Weights of a small contrastive audio-text model: text encoder width 128, text encoder num experts 16.
Rows from block 4 of the text encoder, named by matrix and row number. Rows with one number belong to one attention dimension. Each number is 500 + 25 x the weight over its row's rms, rounded and kept within 0 to 999. All counts start at 0. Numbers have three digits each. After the name is the row's rms in percent of the matrix's.
# v: attention query, key and value (stacked) (text_encoder.blocks.4.attn.qkv.weight, 384x128, the v third), inputs 0-127
# proj: attention output (text_encoder.blocks.4.attn.proj.weight, 128x128, transposed), outputs 0-127
v.6 130:503535510507504511508507542492456481466506512482519476483492471475505489482463504487499501463490444523505498487505503491460500486482470516479490489483511493483509483506479480478478527533511496508503496513501467470484475508522489542487459487493493516496507444493493548496505513500541451512475503573511486518539508496440451495499551510494416481495457554501489500476549521482477461505523
proj.6 130:486445489477481515497455492510527494533498499504500521522509533512506527540550496496498485533493529471498488504514488523505486524505520486528509504513499500494498508474531521504525478461512492476505503477464533542499521500490537447530531505503537496504491541518465463480506498486475518471524483447503512456422495515528512499513487492499564547485562459501516514524457479508541524496467
v.7 133:490494493515483508491495530516499488485490499541511541512465471510507535483495497476508515536490468489514435493531499529497499481502471502514501497515517491505537489496479529508508482498510507519459472489499502510492461481500518459513496490510475510496499457511485520500579513503507528533500521556515467522455500508508464390502574499461543501547499522501524488486517499502522470519478
proj.7 121:487501501512535513483479455492489480513495512470505471506526526517514489522491514516488447451508532526518571534493514472519531519501543506507502491484483501506466509513531468491484534499471505506543531519498480489517537528500492533483505541491526479466525510467495489494446484465498474452506480461486546507520508517503555552523456492554461519477496457499475525519508503502478533495519
v.8 164:503538534472496506487486515500490498477505526469533512500513508462469505495452520551505510510500507454505449471481489491479513474479562495503497493501514509490493504496518526486510510486512512525507501484501483511472570507490505506489492486515538533512494519473503539484400507518526453497519480516502511460502503484460490465504512509612494519468478487490498498486540522498491492488500
proj.8 172:525453506520505522508517512486489508509487470499495509489475506583528517523572505478490512495557496513464536519499566556533491523513474497485509488481457513508520487484492495502503494510518482465503519511477516499537443529509521461502489489460495476513511505538522464496572506501487511490486517496484496502491516526534493538506515498434523490517548549507505510508489485480501508493476
v.9 143:503466459493492496509503470501506502507481483557489548571507480520504492521482499480510511570506479561518545506488499519541517519517472470474511518494478487537491476486550473513507478551501483484523514516496527506521452509473487439514534516508482517490469482508532537497569503483481506491534512502496483546464506498525519512504515486472466488516526482518476500504483470499482463514505
proj.9 149:500528525505473445502495504500489499479505522469506474439480491483499506469487517522507490467478495466512456512481472463472528509472505514513499494494526460452521472496463524478519549490465485520529490455536490507497532461543499548478498504478509492470512485485478502521469468468556505506495503499534543448526491489467492488509514465516457538456476476449537486480506487499493511497478
v.10 134:487513515518475506481478517506463479441498503461460492479473508478513508493520509483489506468498478449495449490518491498468484499487451518510532484488517495475529504508441531500485521514515499502461459487521475495463471490525512522507487497500480529485493465508478468511517493498555493533454525543538495488524492501452464465477551505438555517509483502491533500484535544519501475508490
proj.10 129:476447476488535518484503486492529509563501524533528502562549503510514481548490467507499463506497513538524550500500514503521507511514553476509472531510499507536480505501543481502493488494498509503501531534470501505497515522488500501510521524524521481519505517480502518491473530481446515474547461457474487538457518500515543500538462501549493501528510518524455542510504473491492528499530
v.11 054:523472493482472509488488500487514507470486523484520517593501502528504494511535548525508505523521492514485490470492488523557490502557509459505509489489475541530502492534532491531485514500480481510512511502497502515533488516517523487511548522541489548526485536488504494489486549514477571501512472476460505545474513501498508516515465508510477472481524509550465539517503492505471488537542
proj.11 039:485548493516486525467513496496485504498483535489445502483445492471495511458462501532541533532517472490522493529529517443465498518462480517503516491478483507500531480469455483486512480497517511465493498501526515503496550465510435530511518491475528464520483454541510528488549476524502499526499486520502530515508476511479514484487516530500487491538549484466539480500477490500521512516452
v.12 073:500527535459487504467510504498530509490514517481510519522484502463475496483451547524519508531483506428518403474484474490513506488504512447494484525508546461493478492520491553492494491443490525560452474472507484514483519472516504505518500489523500510507505497503490499502466504513499533528503494537512509491471475501541501463478529508558522523491499518485533489473498494495532488510502
proj.12 048:479509507502513493497486476525498470526456494507527489513509492577532535529519496499493513458503486502471536487576526503496495527501530495498505476493493512521538498487555521498517484528500484486495495526507478480537476539459480443469489516472509486488479494477489464495541483521495472484479521485478499458511472503506478508476422481512455456458508497506504519546512487501504555483502
v.13 134:519505515540498526506502515504473494458505520463499467508480473485532495504499494473485510467504419476506474503481518503474495497488460513513499489475520493491503492533482519502464509490512505506510507474496515493503484488541488546513450486507499479491512503528461494484565506496520543548458504577531476539529502504516461470511535492477451474533480567501527510488514518465517501529532
proj.13 134:474476474476518498464480485540524474534505498540503502541528557472496529523507479508503454500501548525516548504524480498493495508513520499504492489532494521509474522491521478478511492496496522490471507543474475514478514528467515465521528518502523521497478504465473509489460497506465465446526488448498484457462496514494538512503474507499555534517532448504460521527503513566500486475494
v.14 138:509528508470523490519510489491488516521519495497518503476534505480465466504451491513495473505502522531489540488466491477509514503493536517486496503489495502510468512501537490493507523492496509515529537494485490488511593509465477512472476501498528482507519542468517526500405481493475455455516484474494527469518495497513525539509444495585457508473484489482473486495512518499493535489510
proj.14 134:526483522513467503511519533474502515469466485480482495476461483544502526477547522487503533495529502471466464469509501550500466509492462501488500478494508515494533498474463528507518460500520478488476477472519522505509437487519514464512496465491493507524489486561497479508574506510548502525476544536504477489498469489497456494467544502450535493476527528488534479510485502510513492522471
v.15 132:499523515476478523476500494497475510462520509505455511512480528467485510522448527496506491480493509481480442509559503496501497494506537477480537506513493488504496497478477567496470494568515500501427475481506485514470484473514512491506541491515468542491509487500502486496508536515503518518475524578514495503558497491458513471512523482561467503510461503492501487521500540521533495485493
proj.15 125:488477496513524484509507489492538525533478517482563500513507458543496519493547498528473487506508462501549548497462503518480520488484493508502447477504468525499512509505529469486541527469483515505536531536460515492513519556467538533524473490482515463483505499510502505507496465489473476468502477442492491485455473501531494510511473518449513459491538480523511522469508448489490508491492
v.16 145:517479490515525475508497476510515498505495482467471478488509514536504482498552514468497530508511505517479501500506507487506490500535439509530475489504503510496479495513513493539500511434476512478485459494496514503485481494526525499462499506486470466509491517516510462513530481476458565516511506482518472511457487507569505542465529513439594510507521531472529510487481462486515464510490
proj.16 153:491517501515496493516486500519475542512481510518521480492475483469532509497477496517494449480491498472520493483483494496516477513506537500478535533463496524478491503496499511509500509527487479515555568507509473505536517508494441519535465531486545469489522519504481491519475521494522473471456507492497566481535484543464461505534467467504434504460488474494486512506540536495486557484502
v.17 133:504517527547512518501488518490459491470503518521483512480491486478519505489542510517498512483524475436517445486479504530497496504474461506491501495493508510465497489612493482500494523508499495522509488475517512516500503496531507521490478505512506509490489455514479483504524516509576527504471509485511503496515509507470477508496547509520407501543478491510527494458536542484491463501483
proj.17 142:529475493495473510512549483503513470506498470477520521514512521530476530515463524494490504515514499545511552514497494538478510537544543517525494489528505490486513486432537512449481492500498459477546506511514499511507519545472502480500517520458511522492504524507494507487497471476476501504531490473491516462484529539515543486492489462539509479445541489492499523535450451472487524488461
v.18 102:490544515490501508523523528507514515502505525491516473456457533456506499508440491539482494476489486498526494504497503482490510495481533484464486511515505472484489494514490517446479510530504492502443532528493467486461449491512465521519526491493528533501499475514469510513480481523570438484525520532487521492537506529437508527505510496540428509474489479476485479482492512489514489469513
proj.18 080:515468493511504532516497467492521455504516522480478521542536479515509521524510482441496526575512522489473509497500501505491485529500472515533507475554502540496524514511501483487502509510529513512512475476506528535484527488480558486492507500521500481479491503468526495458507507513447561494526491478525480517461507475524502442506512518474580486537489505537505510522486475471524498523523
v.19 053:515499501514522477496474505522502470508497500524534476473522495497493481459496463512524500512476458520506517471481485544494474494506467537526463473491504540499550495523493468490515521485499467538571495523481509500475514524502539521501449509476546496547465474466535483490489478487463492464504499459518510498489492460454447498455568518519485483517493484494505524489504460525474492488524
proj.19 041:486506465499469499534534526443523503497458495483492462509471523467467514537507526550468510470491520543507497474499499499541477503462543525507524465486480484506456513491524518497486518476482515465508531465509466504498451477557490502516510471524486473529508535524502537472530524492514511465497482465478526502534475538435487478528529495476525524488498538487522508506514487491492472495476
v.20 142:515481507498485503493493501484459471468498494505476556518516504509456527483496527500503546449501477481489496500508487512482493512507456497489522488502533514508519494486456535505476513494507488518542479472511505474493481486503546505488546492514463556499467495513484515469548559508545540551497499468500454508547509493449473515475517492510423503484480498520494516534545518516463514501485
proj.20 150:468483513500509474492501497495521474527500512481494493512514547507536495501526478506492490570464476522521509475514517506518502510517548498517481518512500468474493488515550483506518502505482504468500497541479489498480518531527474464520499502478560481532515525507461484511464456475457496453537481490490518477427517527557502500511493508509531549502558505494481527485453466457529488491505
v.21 134:500521502540518492507490463485474522481515499501436503466504521498514462499550505502498508481526506478497483512474516512534485523525472489495500495520457524473454494602510471522478517489484491486476474493520504503519500506526488498487505522515494494501482496548504461533491485492525558476499523446517531479495489518527542572501516498503466518527493499468521493463457504499525448480487
proj.21 147:515496504491497483544559513518507524504494496493559501526486434489491549501476512505480481519486472525553522486498466494467495527498514502501504512509505512476523495457509495465510509528492464543570547511527485517524523524453475526520472507456505478481508503489502515502505473495486493517502486508509540473512516521479503455510485462484482451469491504543505502531554464461469536486494
v.22 106:511499505535534493495472504490464477508499498470487415479527474502561447479558498455489516512517491517456505516482529514528500514503483533498496481489454506485474495529503453520465507517508474472498470530499539496473457512533487504474473513496516474500482498500514450520488492478477509479463533537502503525532488478509483563490542516485473500524512531506507523494448492479503491506526
proj.22 092:491497508474450479518511477512474544488529517496525539481482489483433548510468532542502470489484477477544510492487458472475476489513515499517524499505519504510507517486509537490541521500496499537552520469504472501543509481479489525534517505492518520522520500496500525469506535486544501490536470497537509468506483543495504501472468469525461498440466469455476497518484505540515532520468
v.23 139:479517494490465518481478499496487506480509520463466494537502518460502519508457524537497490504480525468493485493531491504513501497484604470485542511504485505503501504460506528469499486583516486514480510513502474529489515506488477495536540504520518534490487505488496486508437518518536471498489515527490545480521493484448516485510479489556480515466495446516500499542480526524498522474500
proj.23 142:494504483484544505491534517487514498526524491529523542514525495514471473495514461461482534489500467524504492505509510503497517485499443502500450494530481505520504494546494468501500509446513517519471483505454517482492494489488542510494521463511461514507482471513519542479534506524464537525533490469509436516487524468523502479488491523478513468587507555516492483461519464483503476476507
v.24 059:489482479507458500476503486495543494481491505481440497482458533488479501497504488516503503520485551463480473504570471482520501522492546456528515504537500509514498495497534542518480479517517516498466470484488475500495494497475509465535559495513486535490496529486489494515467508497549507480520488482492496451504511500509551510501493490540535515467516469485528486526410475529506491475478
proj.24 049:452495461519534523490500510503510464558521504505499507537560473514520470532487493467465493501515514505495537481436497512503509471502457484476525495506513531490497499533475505522503479506483489516467497516468501474491524509472486493492451516496496462493463484494517496510459506493463505530509520476547449488478533486504479530526471513497494480548456519539461496508529503492525580500518
v.25 120:479499506497478521507514522499497515477496535520551557553468464468500538528476489541497492527500447471565484496474500508477509480480535461461505529489519490518518489512533515486500484533509508510523552480485498508519513497489478518547474491500518504489515502511473520480563519505522503505514473537498515524477515519519493430531470489520455461524498513532497479476559497477509497503500
proj.25 111:526514490502486496478498503505518438487485488486466462475512534528494481472495498457499543477509551510440482532521497518481538498505482538504477463523495508492501484480485522472487509479497496478455440496516508509451482496513537488442553505485461531471467498458500512509491448508540497506497530490504473479516514460497531500470560508513512515487517497485547518502460488518486479477492
v.26 040:512515506525502518498522507524500511496508522510514568531463507473455542522462528573518514466475520474561513502437485503514511501444457492448517519492530491522498496498500510473511521462478530526493456485533487464550509509520499529495490492517475508497524499511487510509500508509497480510502507477514475505500520508479506482515450490479493547518466522477512452481547528529518487491469
proj.26 038:538523538474529486483485509532510479465458506508499511513503523521559491483532465473529501540498476495504496523528463484499555478489560516553514514479490501492532526473477469517482480512515522508505523519479476474489514549476527490500466528497477513468522465512524476516509518497505549533522502527496523450499500484565498512495536486543488482523540492486515520521521492475472553504499
v.27 060:482498521502497517529512486491479506478496520517503562528467489496479528535499526539490464450492480499548519485474482493501488481466476449458534505495528483526539521510461531509508486531504514523530485457499464473538483498513501493510480485511453501497506508520491537473518504529488508533502510483516494511506519541516487480519464480459494469486476538475489468471605511515487471484496
proj.27 042:537513523517563497518483520504526484464471481554506493425493479507552467479501486498531490555484519469459463480475514502486515497473510514536514522483528496454514494500506450512479502516526474517497492506493527487485503506504504506523515521514530503511500491483499451515523466502486502511542517525487543504446522483502502462480548495545484523521519512499512481518510476476484503508422
v.28 147:514536527501499493491510481488487512484517509499438520465528529500454527496506536511510525418521530454491461500526504479500496520520498485525511484513499525476506506530438527506496532467479491515489485466511502491514551489500544537480543508510459515495493533537494492492507515518503582525501488427500482456530493516503511511482471513501509523504483495476520499512510521514491521465467
proj.28 160:488488490502507521522529528501508500530466501481542499536478479494528485479524486495481492571487454529545535484483515526499503516498513501483492516497472531469498495479535471485504506517505478490524533560480495491506504559469463462542447490467553490501494514511496489525489463491469453493475514500468521509477509519515475494509508503472502479479548511558479543511504483439499495462512
v.29 146:484511509505479522488480532495485490474498502498521495526499479461518490495473487529508478553498482470518501482460497528503500502474545497489524497487479511499493498532540473478508496567520493506515515517505496534497511514494462475523471516508548531488479458475500504511450506502569414472496518538501544490493513478443499465503529490559441504499491463524482498490526516500485470511520
proj.29 155:540484516474504503495551490467517496500527473505492532495517506532468514535486516487498546443534509516485488521524505516497509497512456495516476476529510468525511479490478516474490487441495505498476473457499520495487486477498542508467553486507438519493494487515510523483558511495490577526560487483525456483500532487517548492484491490513520501535503536479512477490466465499517504518478
v.30 114:496515526476494517497496491504472507465512514518522578536466491469465564539460531537497494460495484487529474490494495495488486496480518468468526502490528506525543504474474525503509509538521501511537522459513473496543522496486513510496493495514472502502513500510475517481529540514501505526487491504493508499522517496480488436511441497510464489502454491530491480519592532522479529494494
proj.30 091:501502494518508498475509528509534445500482486478484458465507521530510444445518507486482534552499510510464489507510509533512529501481481523534469481509517494478498520515496504486494461488519508475462444517489505489453506495512518479482508501491505500528495508489480502517507449495528494492504532527478464500466508467522518492493590516505543508511548513512542515471442471474486444488502
v.31 124:477510478475486509504511529512518505491492526501558533556465479474484531531446491530493477558483456522555528495488487487481519488467509495496500527482528473516528492477530493481508481524515526513509530510479487495492518512455462477529465487494539504491512499478496555488514491494526444484532487552503510513442502501499482430526488484480525471487517497511480495473547489475479494510506
proj.31 133:528502491517489509468466502467508460492513478506455469480512530529516469504525498469515532448536547489432459528524525505511533493495481503490502465510486494494495492493474523504474505478509507493461445468513531525470471463540551505438533503519448527485481478475493482498516514512513532515487522502495467521535510458492520510506537502523498536529481502480538504494466519533525500509496
v.32 033:461505490477514507525537500462468508489532504508454536471484491490494506549516523489499464480483539477467527533501520517508506553482516477521479510497501493487486502480527524515459519502497523524522444445452499462568531477495482455526493524511457458477514520514488485485516499480520485551496480511489467490519465517463521522520454468487531514484462514502478504487494520534492484480491
proj.32 037:532498506505514506513475512530462487479496467530559521494502466467509460476519535536520478515509481490476480535548512469470507505546512514514558524532521526494529489485539486498487459522470483490513503526485455510505459499497517507528526507511537491483477471523523468464495511478472478468500528491486523514446484483504456453484535523500494499533499533478537476444505480474475525499492
v.33 041:496486479498501503500530489474484533502489503460479491522502460493508494538540510498483498494512480505506547485472499499484458525486528455526498492518525503531526500552536528523494509507503523487551464467469501501526480510487472501557507481525469504500515519491478510497556537499503558558484488538458510509497507522529536489512500482458480459452563548526497513487495521486535496494529
proj.33 039:457493539502525506475510493509484514477488486483501503428527493495467508511460474467499504515528473491477457520533525488469514500478499496524536523482508497488524495521503468515506465502486508542433542524521518522519524494494513514535506484472521473523494527506506511485446509532482495505536566499483490515540483509430477467492556518490498484548505486479531487503486485480504501548468
v.34 032:528508528501536497537506452506502528498528486524494536550500506443479494478473517467501468482515517500474535504493499507507541493488517513500493498486489480512508492474477513542515520468527511486535474536457522494508531534509483494440478543542494505468495522473513499508435506467480460490498483469499484479508525507470481478537490507574504466540515468498462505457532522488465501491502
proj.34 036:503503485546485487492530518469522493516535494506500508468521505534521504501490529553509527516492493493460477534484466518475496475514543467541516474526477502494475494492530510484525488510473516503536544526482511482493439490468481476501488495459500498504523486463469463496514537522491560466538511502493553502543525481469498489465448534491524482479493534512508496454523534463516453503491
v.35 143:496530525489515496522514521497530508541490510469515427419463546495518478479498508501502494421489500513495503502533512477501504483482543507480461503508494490465467519492466522474476518453478503508456519524499476474485477514518482546510514487484497475508532508497499507514458484511498447457506500513482518475560484511495501557504488513511468502477491535485488485480453503486513533486506
proj.35 152:486479474507486541517463483524496500479498501530481563548528478483480507502520483490534530567469501480498487488504466524478472513499466486518522492499513541522524532509508486517488489519531487502494477483485549511505523499454523453525495467520496521491474534527524488470537527535471530530482494488489473517446477489541473484486478523479558465533524456537504505527497506506510482529520
v.36 031:482491509520504496523495498491535514471522491530522472472494535472472482460548465445489501514481516447493536480524478478485551513523539519495483543538493502531533500505514516488537442516532491512491516478521502474509494465479493470521538530453485544467460511483504484485498489524495516469510482522565502520490498500542519496507484469513517520532543524486498486474500520479564513495497
proj.36 032:535468481537462497510511463494478508508477497481463514562463516500511488553496494488446492468491505497449496491475454533505517487482480497482476465527501518505434469525522522487514534489519474513514472491494528457464529533527513518532475505524522488567484521442499520516479487474471511506467512500519480537527507503493501477503526488489528481480470472507460496500522489517476505473471
v.37 042:498500511503526513487526472505515518493511471560501542482473520503475494509475488506480510504486510498494475553500502475509532526488492527504527536515499511506462476492560487492487498524489527464496467493505542489497518507493465485488463502501525488457463497530486503461496465507550433491507504477534427519466524488487554497510474485565512503500513442471535481481530536507474500487509
proj.37 040:507467484483496509498494496501517544502532503469486498538517513494528482515494481533480490462497541475455559506502493529499460505514544482476474457529491499477509467469506533506524507471514493458565533491464480515500454494517506516475519454511518463520478496472494469514489471523477505516487498481488489533543534484435480465479460535495523484456449512491488492469506497465500513497488
v.38 036:488556509483529510482498480474509502512523499476521469473543501449491535484493466540514523516473526499494476509472538520509486486527508496515497499491536521467468474481521500480510515468481536503488476521514509504532531477472536549468527519509506458535482485475508490508516523496485500481487451467479517461548504468500478508488504469540527532519432479478467525492536501530512440518467
proj.38 037:516506453528506476514524504492488477486499524533514525527486525490494459505487510559470527497513510527513508512522511553545493475515517476495514507464479499498488514511534509479480479496460492523573535484488491480500468519521519485504536488505462477500504467504456509496530471489510506447514525512536543514445516471475463469490453484447528494473457508525510543517507518482513533531503
v.39 052:496475494512483518514475522471495516484508497469465467539483469528505533499528539525482494485519504460536505478502488494528471500488544495500489519524510482510502507535525548512483477486489495530514504457490492504549456462530516520539519468500482484512501532514485478494509514535479575581520464529465524521538500511498501487524492499450500504448513560520503493502465516501527484489524
proj.39 041:491520528515527499475499486545484528486486504519536505469506468488495479475472514508510472553486466459514483514514520471471490502499470505512510512476559489493504497539506465518494478521492492528434484510485529468504522483464523493504511498490486476468478494520526516537463476513476489462537531536497500480522497524494464481468578486521481495585542479494521507520509471513500493522536
v.40 125:488535535492520499532520514511544517542490519470565490453469523497487472494497494524504497460497472497534501497464521486486497494495515495488439514508499489474473502530532497482498516393471505510505531505497491461503501508521489558502495482485520472520530540521491518496471489503513486498530472474487500482516507512530508547508473508558454498469527530474482485462491475465510507494497
proj.40 124:492487470505494537512434500538479473472497482520452505515506505503505513494516503482548521568454518487446473497525481517478473504497477504518550494475500540517510510502480504492486506543540492491487500506466530510495492488470515446520497475487489506492469534492527503485543514566484499502446528527482494486485487463498455477495519499468557499520523462532507510553506522503506496489501
v.41 036:501520515502485479468470527513473469470496497483494504572470468496517541490498506501536516504515485535543484488545514556468492476524436502482519482509465542511465459524487468551527506513488544471511502503481518493508520521506528512498489532489512488487468510490519492521495472472493463514480498465504488481484481487436478520491508500487510495502490516522470526470549531502504448555477
proj.41 039:490511514459518525493483483458499510518531517496505487457495514521521517489530525492509503408482499477475498469493526489542487533482532506479478495492532510502532533448477518491478499510467521492477493503492525524522516484527485493521525476513472537522511487513482553490501480503503454491500489461496546503477515525542549497543489488508453529529478497524527524554550467453489485491505
v.42 086:495495533491486485519517511490537548535488513490527502505475518490509489508502525505500507463505490499531514495522528477527513491499577469499454520517516474493489495488525536481499500436483517519490531477501495508527481501518481536516558490506487483503532553511484499500474507509470537496528463493455527503510504528527546546536441507557451490469495517495487497470457489497542538485480
proj.42 060:466508460494517509514479513513484494451454480518512494485523496459464500474473488512504526560482468474481463519478487505429496490489467509506512518493537487512471492549500483519505494532501461499489515521479543495458496505473529487531494472498487481509517511515522520534525460543505505519473522553518506521495466482477446487445538497471560474528512463495527497516515490487495480482499
v.43 122:502501493507494510481474482501471497476515500519440489446548516488502518498517511511503490499499573462464472508531480509493503515505510527526562470509494516493505513497443509498509500558501485508456478506515497533482554496488520480483512526504511505491506487492513450512480502498507480499462514489508529464528508478453511499477493507496581521519491424497522513540489537547494515479492
proj.43 112:512484517500494520510558505492517533521479509481547516544475460537498500526497496499449492482547462515562532477470529503556499484531499472496459511509504504522512510471533504494495490460497530502548526483494476491506476521507485493517486522512481496509506470540493512509513508465497530539535480487473493553488526545538512511482493533502474493467504580509465491470513470471488492505504
v.44 137:493516514474522490522523512505542517541504503470535465470448526525513498494493510490500512445494472526513494491529521478507490488497513482481434528506505480497478515506508529499494511413481504496472534489484482454512455509529480528501535471483461481517532508504487534496504493522493513510516476523480475490519487516545498544523486512508448485469516580489484481465472471465522516492497
proj.44 146:480503462508500532522422480517475479483501494529464521503520521450476511478513483514535515554451507486468482505506457510456481529479478511511539484472496553507507524511495475514481499540525481497486486521483540522502535510478500473514489468507523512485481547484523492491499498541470476491447512501513490496493465470481467489512503499505547489535513421524512517521513523523503480504527
v.45 128:500522530479525492522519474502509524532508500490511488437502533491480495507507499521499486423509526513496538511490517469507507516489536492478477509510475500486476517493478490481499516465474481501502519513503497470534511509493478549482538505494484484508534529526504490492458504507489480489507484442484529468568517513500536581495415492565457504488490496492472499496497512500501542467497
proj.45 124:486498476503463501537471520532491483472477496497495519531475459501510503453525507491518556587451471472495442472507475537479479485511495497524505495492537537504532521498518538509510479503518513498498495494493519503487492487482502451509466462497511530501477514521521497499536514539492510516473507540507472510454489466531452438476535515464542479480516494541510507505498481479507496502514
v.46 036:483477537476490485509458515479507525548502521556541489522516488480544513497498488452503536522499501529516458488513515518485492512516560522520464498517502520469527508461511534489511471450496492541449529539479498538491476492528527528487516508528497486552496460486491508495531478522494499478512532529508539526524510477535471505490527520520483537493488482500498527535454474509459504499532
proj.46 031:499535480555497521480526471470487525523528507487466485563492495477515514477506493494511491481512516563492479510546501485507483522466453530495520511501495478509486469551530519514492495479511464484536482512556489478467476482531499499528509468494522475457495519518480500482466479540515521471499506503525524505503518438532491508495456502494563478443476484495467492516500465506521481492467
v.47 048:484528506485524520497509475525473501499520471528522554439532517473480493490517466537528486535506565488486472532540458503465522516506482524462489487507518507513497515512519469496525491522519502482515456496488498512518572482483541499487515528504491498502478523518499511461468480480469475490505520484515527472490505486511517483460463465562538501538506464476496495511526513536506488474448
proj.47 046:461461499523484502496517534501481513515488492500508501574521535553519495493493494546462504471515519497484536507476501513547500508513554500499541474499508505521443454503506493500498496500496510466529545496454484477500444502511515517494510459501513518488528481503486480500504482497521533523480476481491487476487482473443512450523512474493483494429470560507518473523493500474490477513527
v.48 110:480500496457518500496524530493507481510514497553534531498478510494456556500466508522508520487484512515493478505544505502459512484488465473480472506537525498519558501473471495491498492486510524503449500510505494495460448483507540516467581483486461552505506458484493535474545515511482510565523492526477445509524522499487486471493504501505486527525495528510498507514524484510519494499468
proj.48 113:506523471483474530513494510512496470487493476478501455495487474458520478522473533489507507496482485511555506504487491505488554514506488519493508517451488514511452476521505504496453523495500478480531506520463521468502539556460498491530482485454508493458502558519495522480481492498525490459496483471488546513513527543474476505500511523513495492469526448528518526488453522461501481443460
v.49 112:513504502462540497523518481490500525521521488516524541519515513525448500523470488516500492485515512572484578515470511492516513498504517468456489497498487504536514505487548458505491507508501486494518542513483504468533508517480495510465535494493486501500518522495521520471529516497451504503521474487480501508534506500521537563522457487568420484524491522518463505524524477498503504499518
proj.49 113:513537509507461488516496537509499513446485486502495474430433489480496499450500531520545516526499494442482437484513458533477511499475468543499508493480495514482501517487465555501491483491505487515492492480520497506489503488483468483519492472484526536493494502507487493497511499533550477506466533520515511467507470496499463476472548514484508481442520454487519504485472522528487486500464
v.50 099:509496500504508496523530502502534533504517495511522508547451478545519478511490483457482494509496424561496519502468519512532489494512484478493481537479485482526502491507570494502487491478508502508538538486469516483528466494507472494513484491496481480500522510512497535478543491487466527481523489514505493540485495530560515505522492503527419461527513532508503496477471477455544517515517
proj.50 093:495510495503511484483441473483501473452501499499472479473508541438465526495503519530525470519480537487464498497541460495451486501458514544484522482490512480483487493485464499514496474529513503484441468502526493498488502501491512513496527503528520515500508502474481507505499498529514441474473529513530510456517472475443489507492515484494515512473488442466498480530498562555491492537499
v.51 037:478491481467547489483516469502463520486543459471463456515522503494528472507513487542468510467510551502505490521548488501470490495453539529461530507451484537498471527474523516485510493521505500508536545498508523486516520504505471497479513504478497508460500525502478522504497488475412482452476506500525538459524506501450493512470536509529509498510483494510493484487483541496512470499489
proj.51 038:501500481517495498485512525493511517549504494511494563500544491495521525532477496509475503508498498469474519484447508527521501504557461491548508536507519488496526509515504447489552490553489514492461499480499517502476471519519504550514432476478512516482509485461504493532477506473543491527512519513469488518464480494477523504542524529541461511461513496556519474513466499496509462499507
v.52 032:479537472554474474498498525518503523510535499461505533477525470534478546496558508507492520525528502503517572529492541508477511523504483497507505523518514491517479535542525469520489508477517520483495510525504465478528473496490515502509495471478493513487480530499472483529481507484449549569495449520526546472506501538493527542501470520496476498485497463540506482485481508504488516525526
proj.52 033:499467548462477508477522468468479484547478524508508537497484531476479480513493520498491512500519511513519507461462479482456459498477535513502512518497496471490497517505466526501473505499507494526488496514464494492486548515517475502454496513505471481512501512535478517482505515480547501509517502521518528500493472469511459497530601540461491492525477493481469487520461509504505577479543
v.53 082:496492503521462494490449522496520488495486520506503480487532491482516494480502501521509526522486527429511433466496470502497506492496498496559484476516513500476463473517470549515522496453488531500462446479521503526467503484537528530515500503524506541517483497500492499521445498516564528528495501503500483486441491482493485486469494509483554536435506503490505522504460483511488482500520
proj.53 068:476466463467501497471542490494486491534513484525481497517528476534534509531527464472497496459491484564481538514521563483493513522513514461450507526493480502535485488493538498497505522487508483508541526503483499495523479482489509469494488494477443453495499506512519501462509524496430517512529472488494493524538554508506514537515463472464503481540507540511487516528520484467487525506503
v.54 101:507492503498486481486488543488513468500500519514510518536542501515480535499494528493517550507522558472480481503485491509512521490519514466502501478519528513495532497471468536525514491507498506498465479506512516531450489507525545507417561494506467538522475468467514502500482532511508523560467502492467457519483493455497491477510492503522496541437473528522475534527497483527483521484488
proj.54 135:495514485470505537543573534515513516501532510484508486502455482473477449510469505485456523509490465519523501542512492489506549514475464513477472535470513462515489527525508511478462493499530508513495511504474504479483484510454458501547484458445515485473490531517504527486529470470513476485521500525498517512530549540507502497493521489489510479515519485505543522497477508458518485446480
v.55 056:493524515486534505507512486482452512491503508461440476478507540465498497528489500543484463464524515499497494508546507493476501526503531506475540467469470515492452496521500547509493492509501528493489511487510486472514563502504507503456507512492514474484525502490491474529452507504469446478471480521464517457576519506445530523499522497505476503515504464502476489512545527518513458484499
proj.55 049:494504467505501481512512541556524535523458496523557514519580522532507464478517484524459501544536496535510494481477503537534483511489506477508512490489510504498543533504534444507551490530504521472526523507515505539500507500515484453487497545482501500514486461493519502513452536501517507509475500543505505496473483510483524457505488489497494490455492546520519513482528520460481481503511
v.56 034:503514505521513518497492497493515504502494482498520503491506535510506543475478499473535499519520474514497495512512543486538486473488481496520500482516470490465480492517488536522520495461507513507512524514513471514522505530533532558482506485479505484509508494530507452473453516477538552544485528464487481504547488527498522507529429542535486529455512513536500547501501470528436548535535
proj.56 030:449462501461493481510516520499449499489471461529460542480476514470469506512481500540439480480530516488527531463487529506448525484495480518506509515481549503466515479478531482547541509504511510450528492494510469514527453490490505503495484500500490458477518510475507513493475512494483501521485478542489490523497477486464473438481524521526520500501493529489503468466495510449536511479505
v.57 039:501455537505468484519500487510495500457464477493502498513497492540524546466517496552485531477512484514531490464490535512490507513525500488529468499484489525506488522514524527517528526493476510553473478515515497488514464519514491535537522495527515489501524495479499490520450535488428528496482462490447525496545505511514485567548482492521488519489467527539506497501455474528527523477513
proj.57 037:534513526463504520469470508488483491528481482491495523498523516473502498537505545492478487531481477461505504514511482500487523499512525523476475527469525491472566491524468483520469494429480508537491509505486520507505498523480457463513484516507541504480504513475490488531531485502515482526482490530505457509515482515511519471460524487484508500543485475435480462509578523476503552528531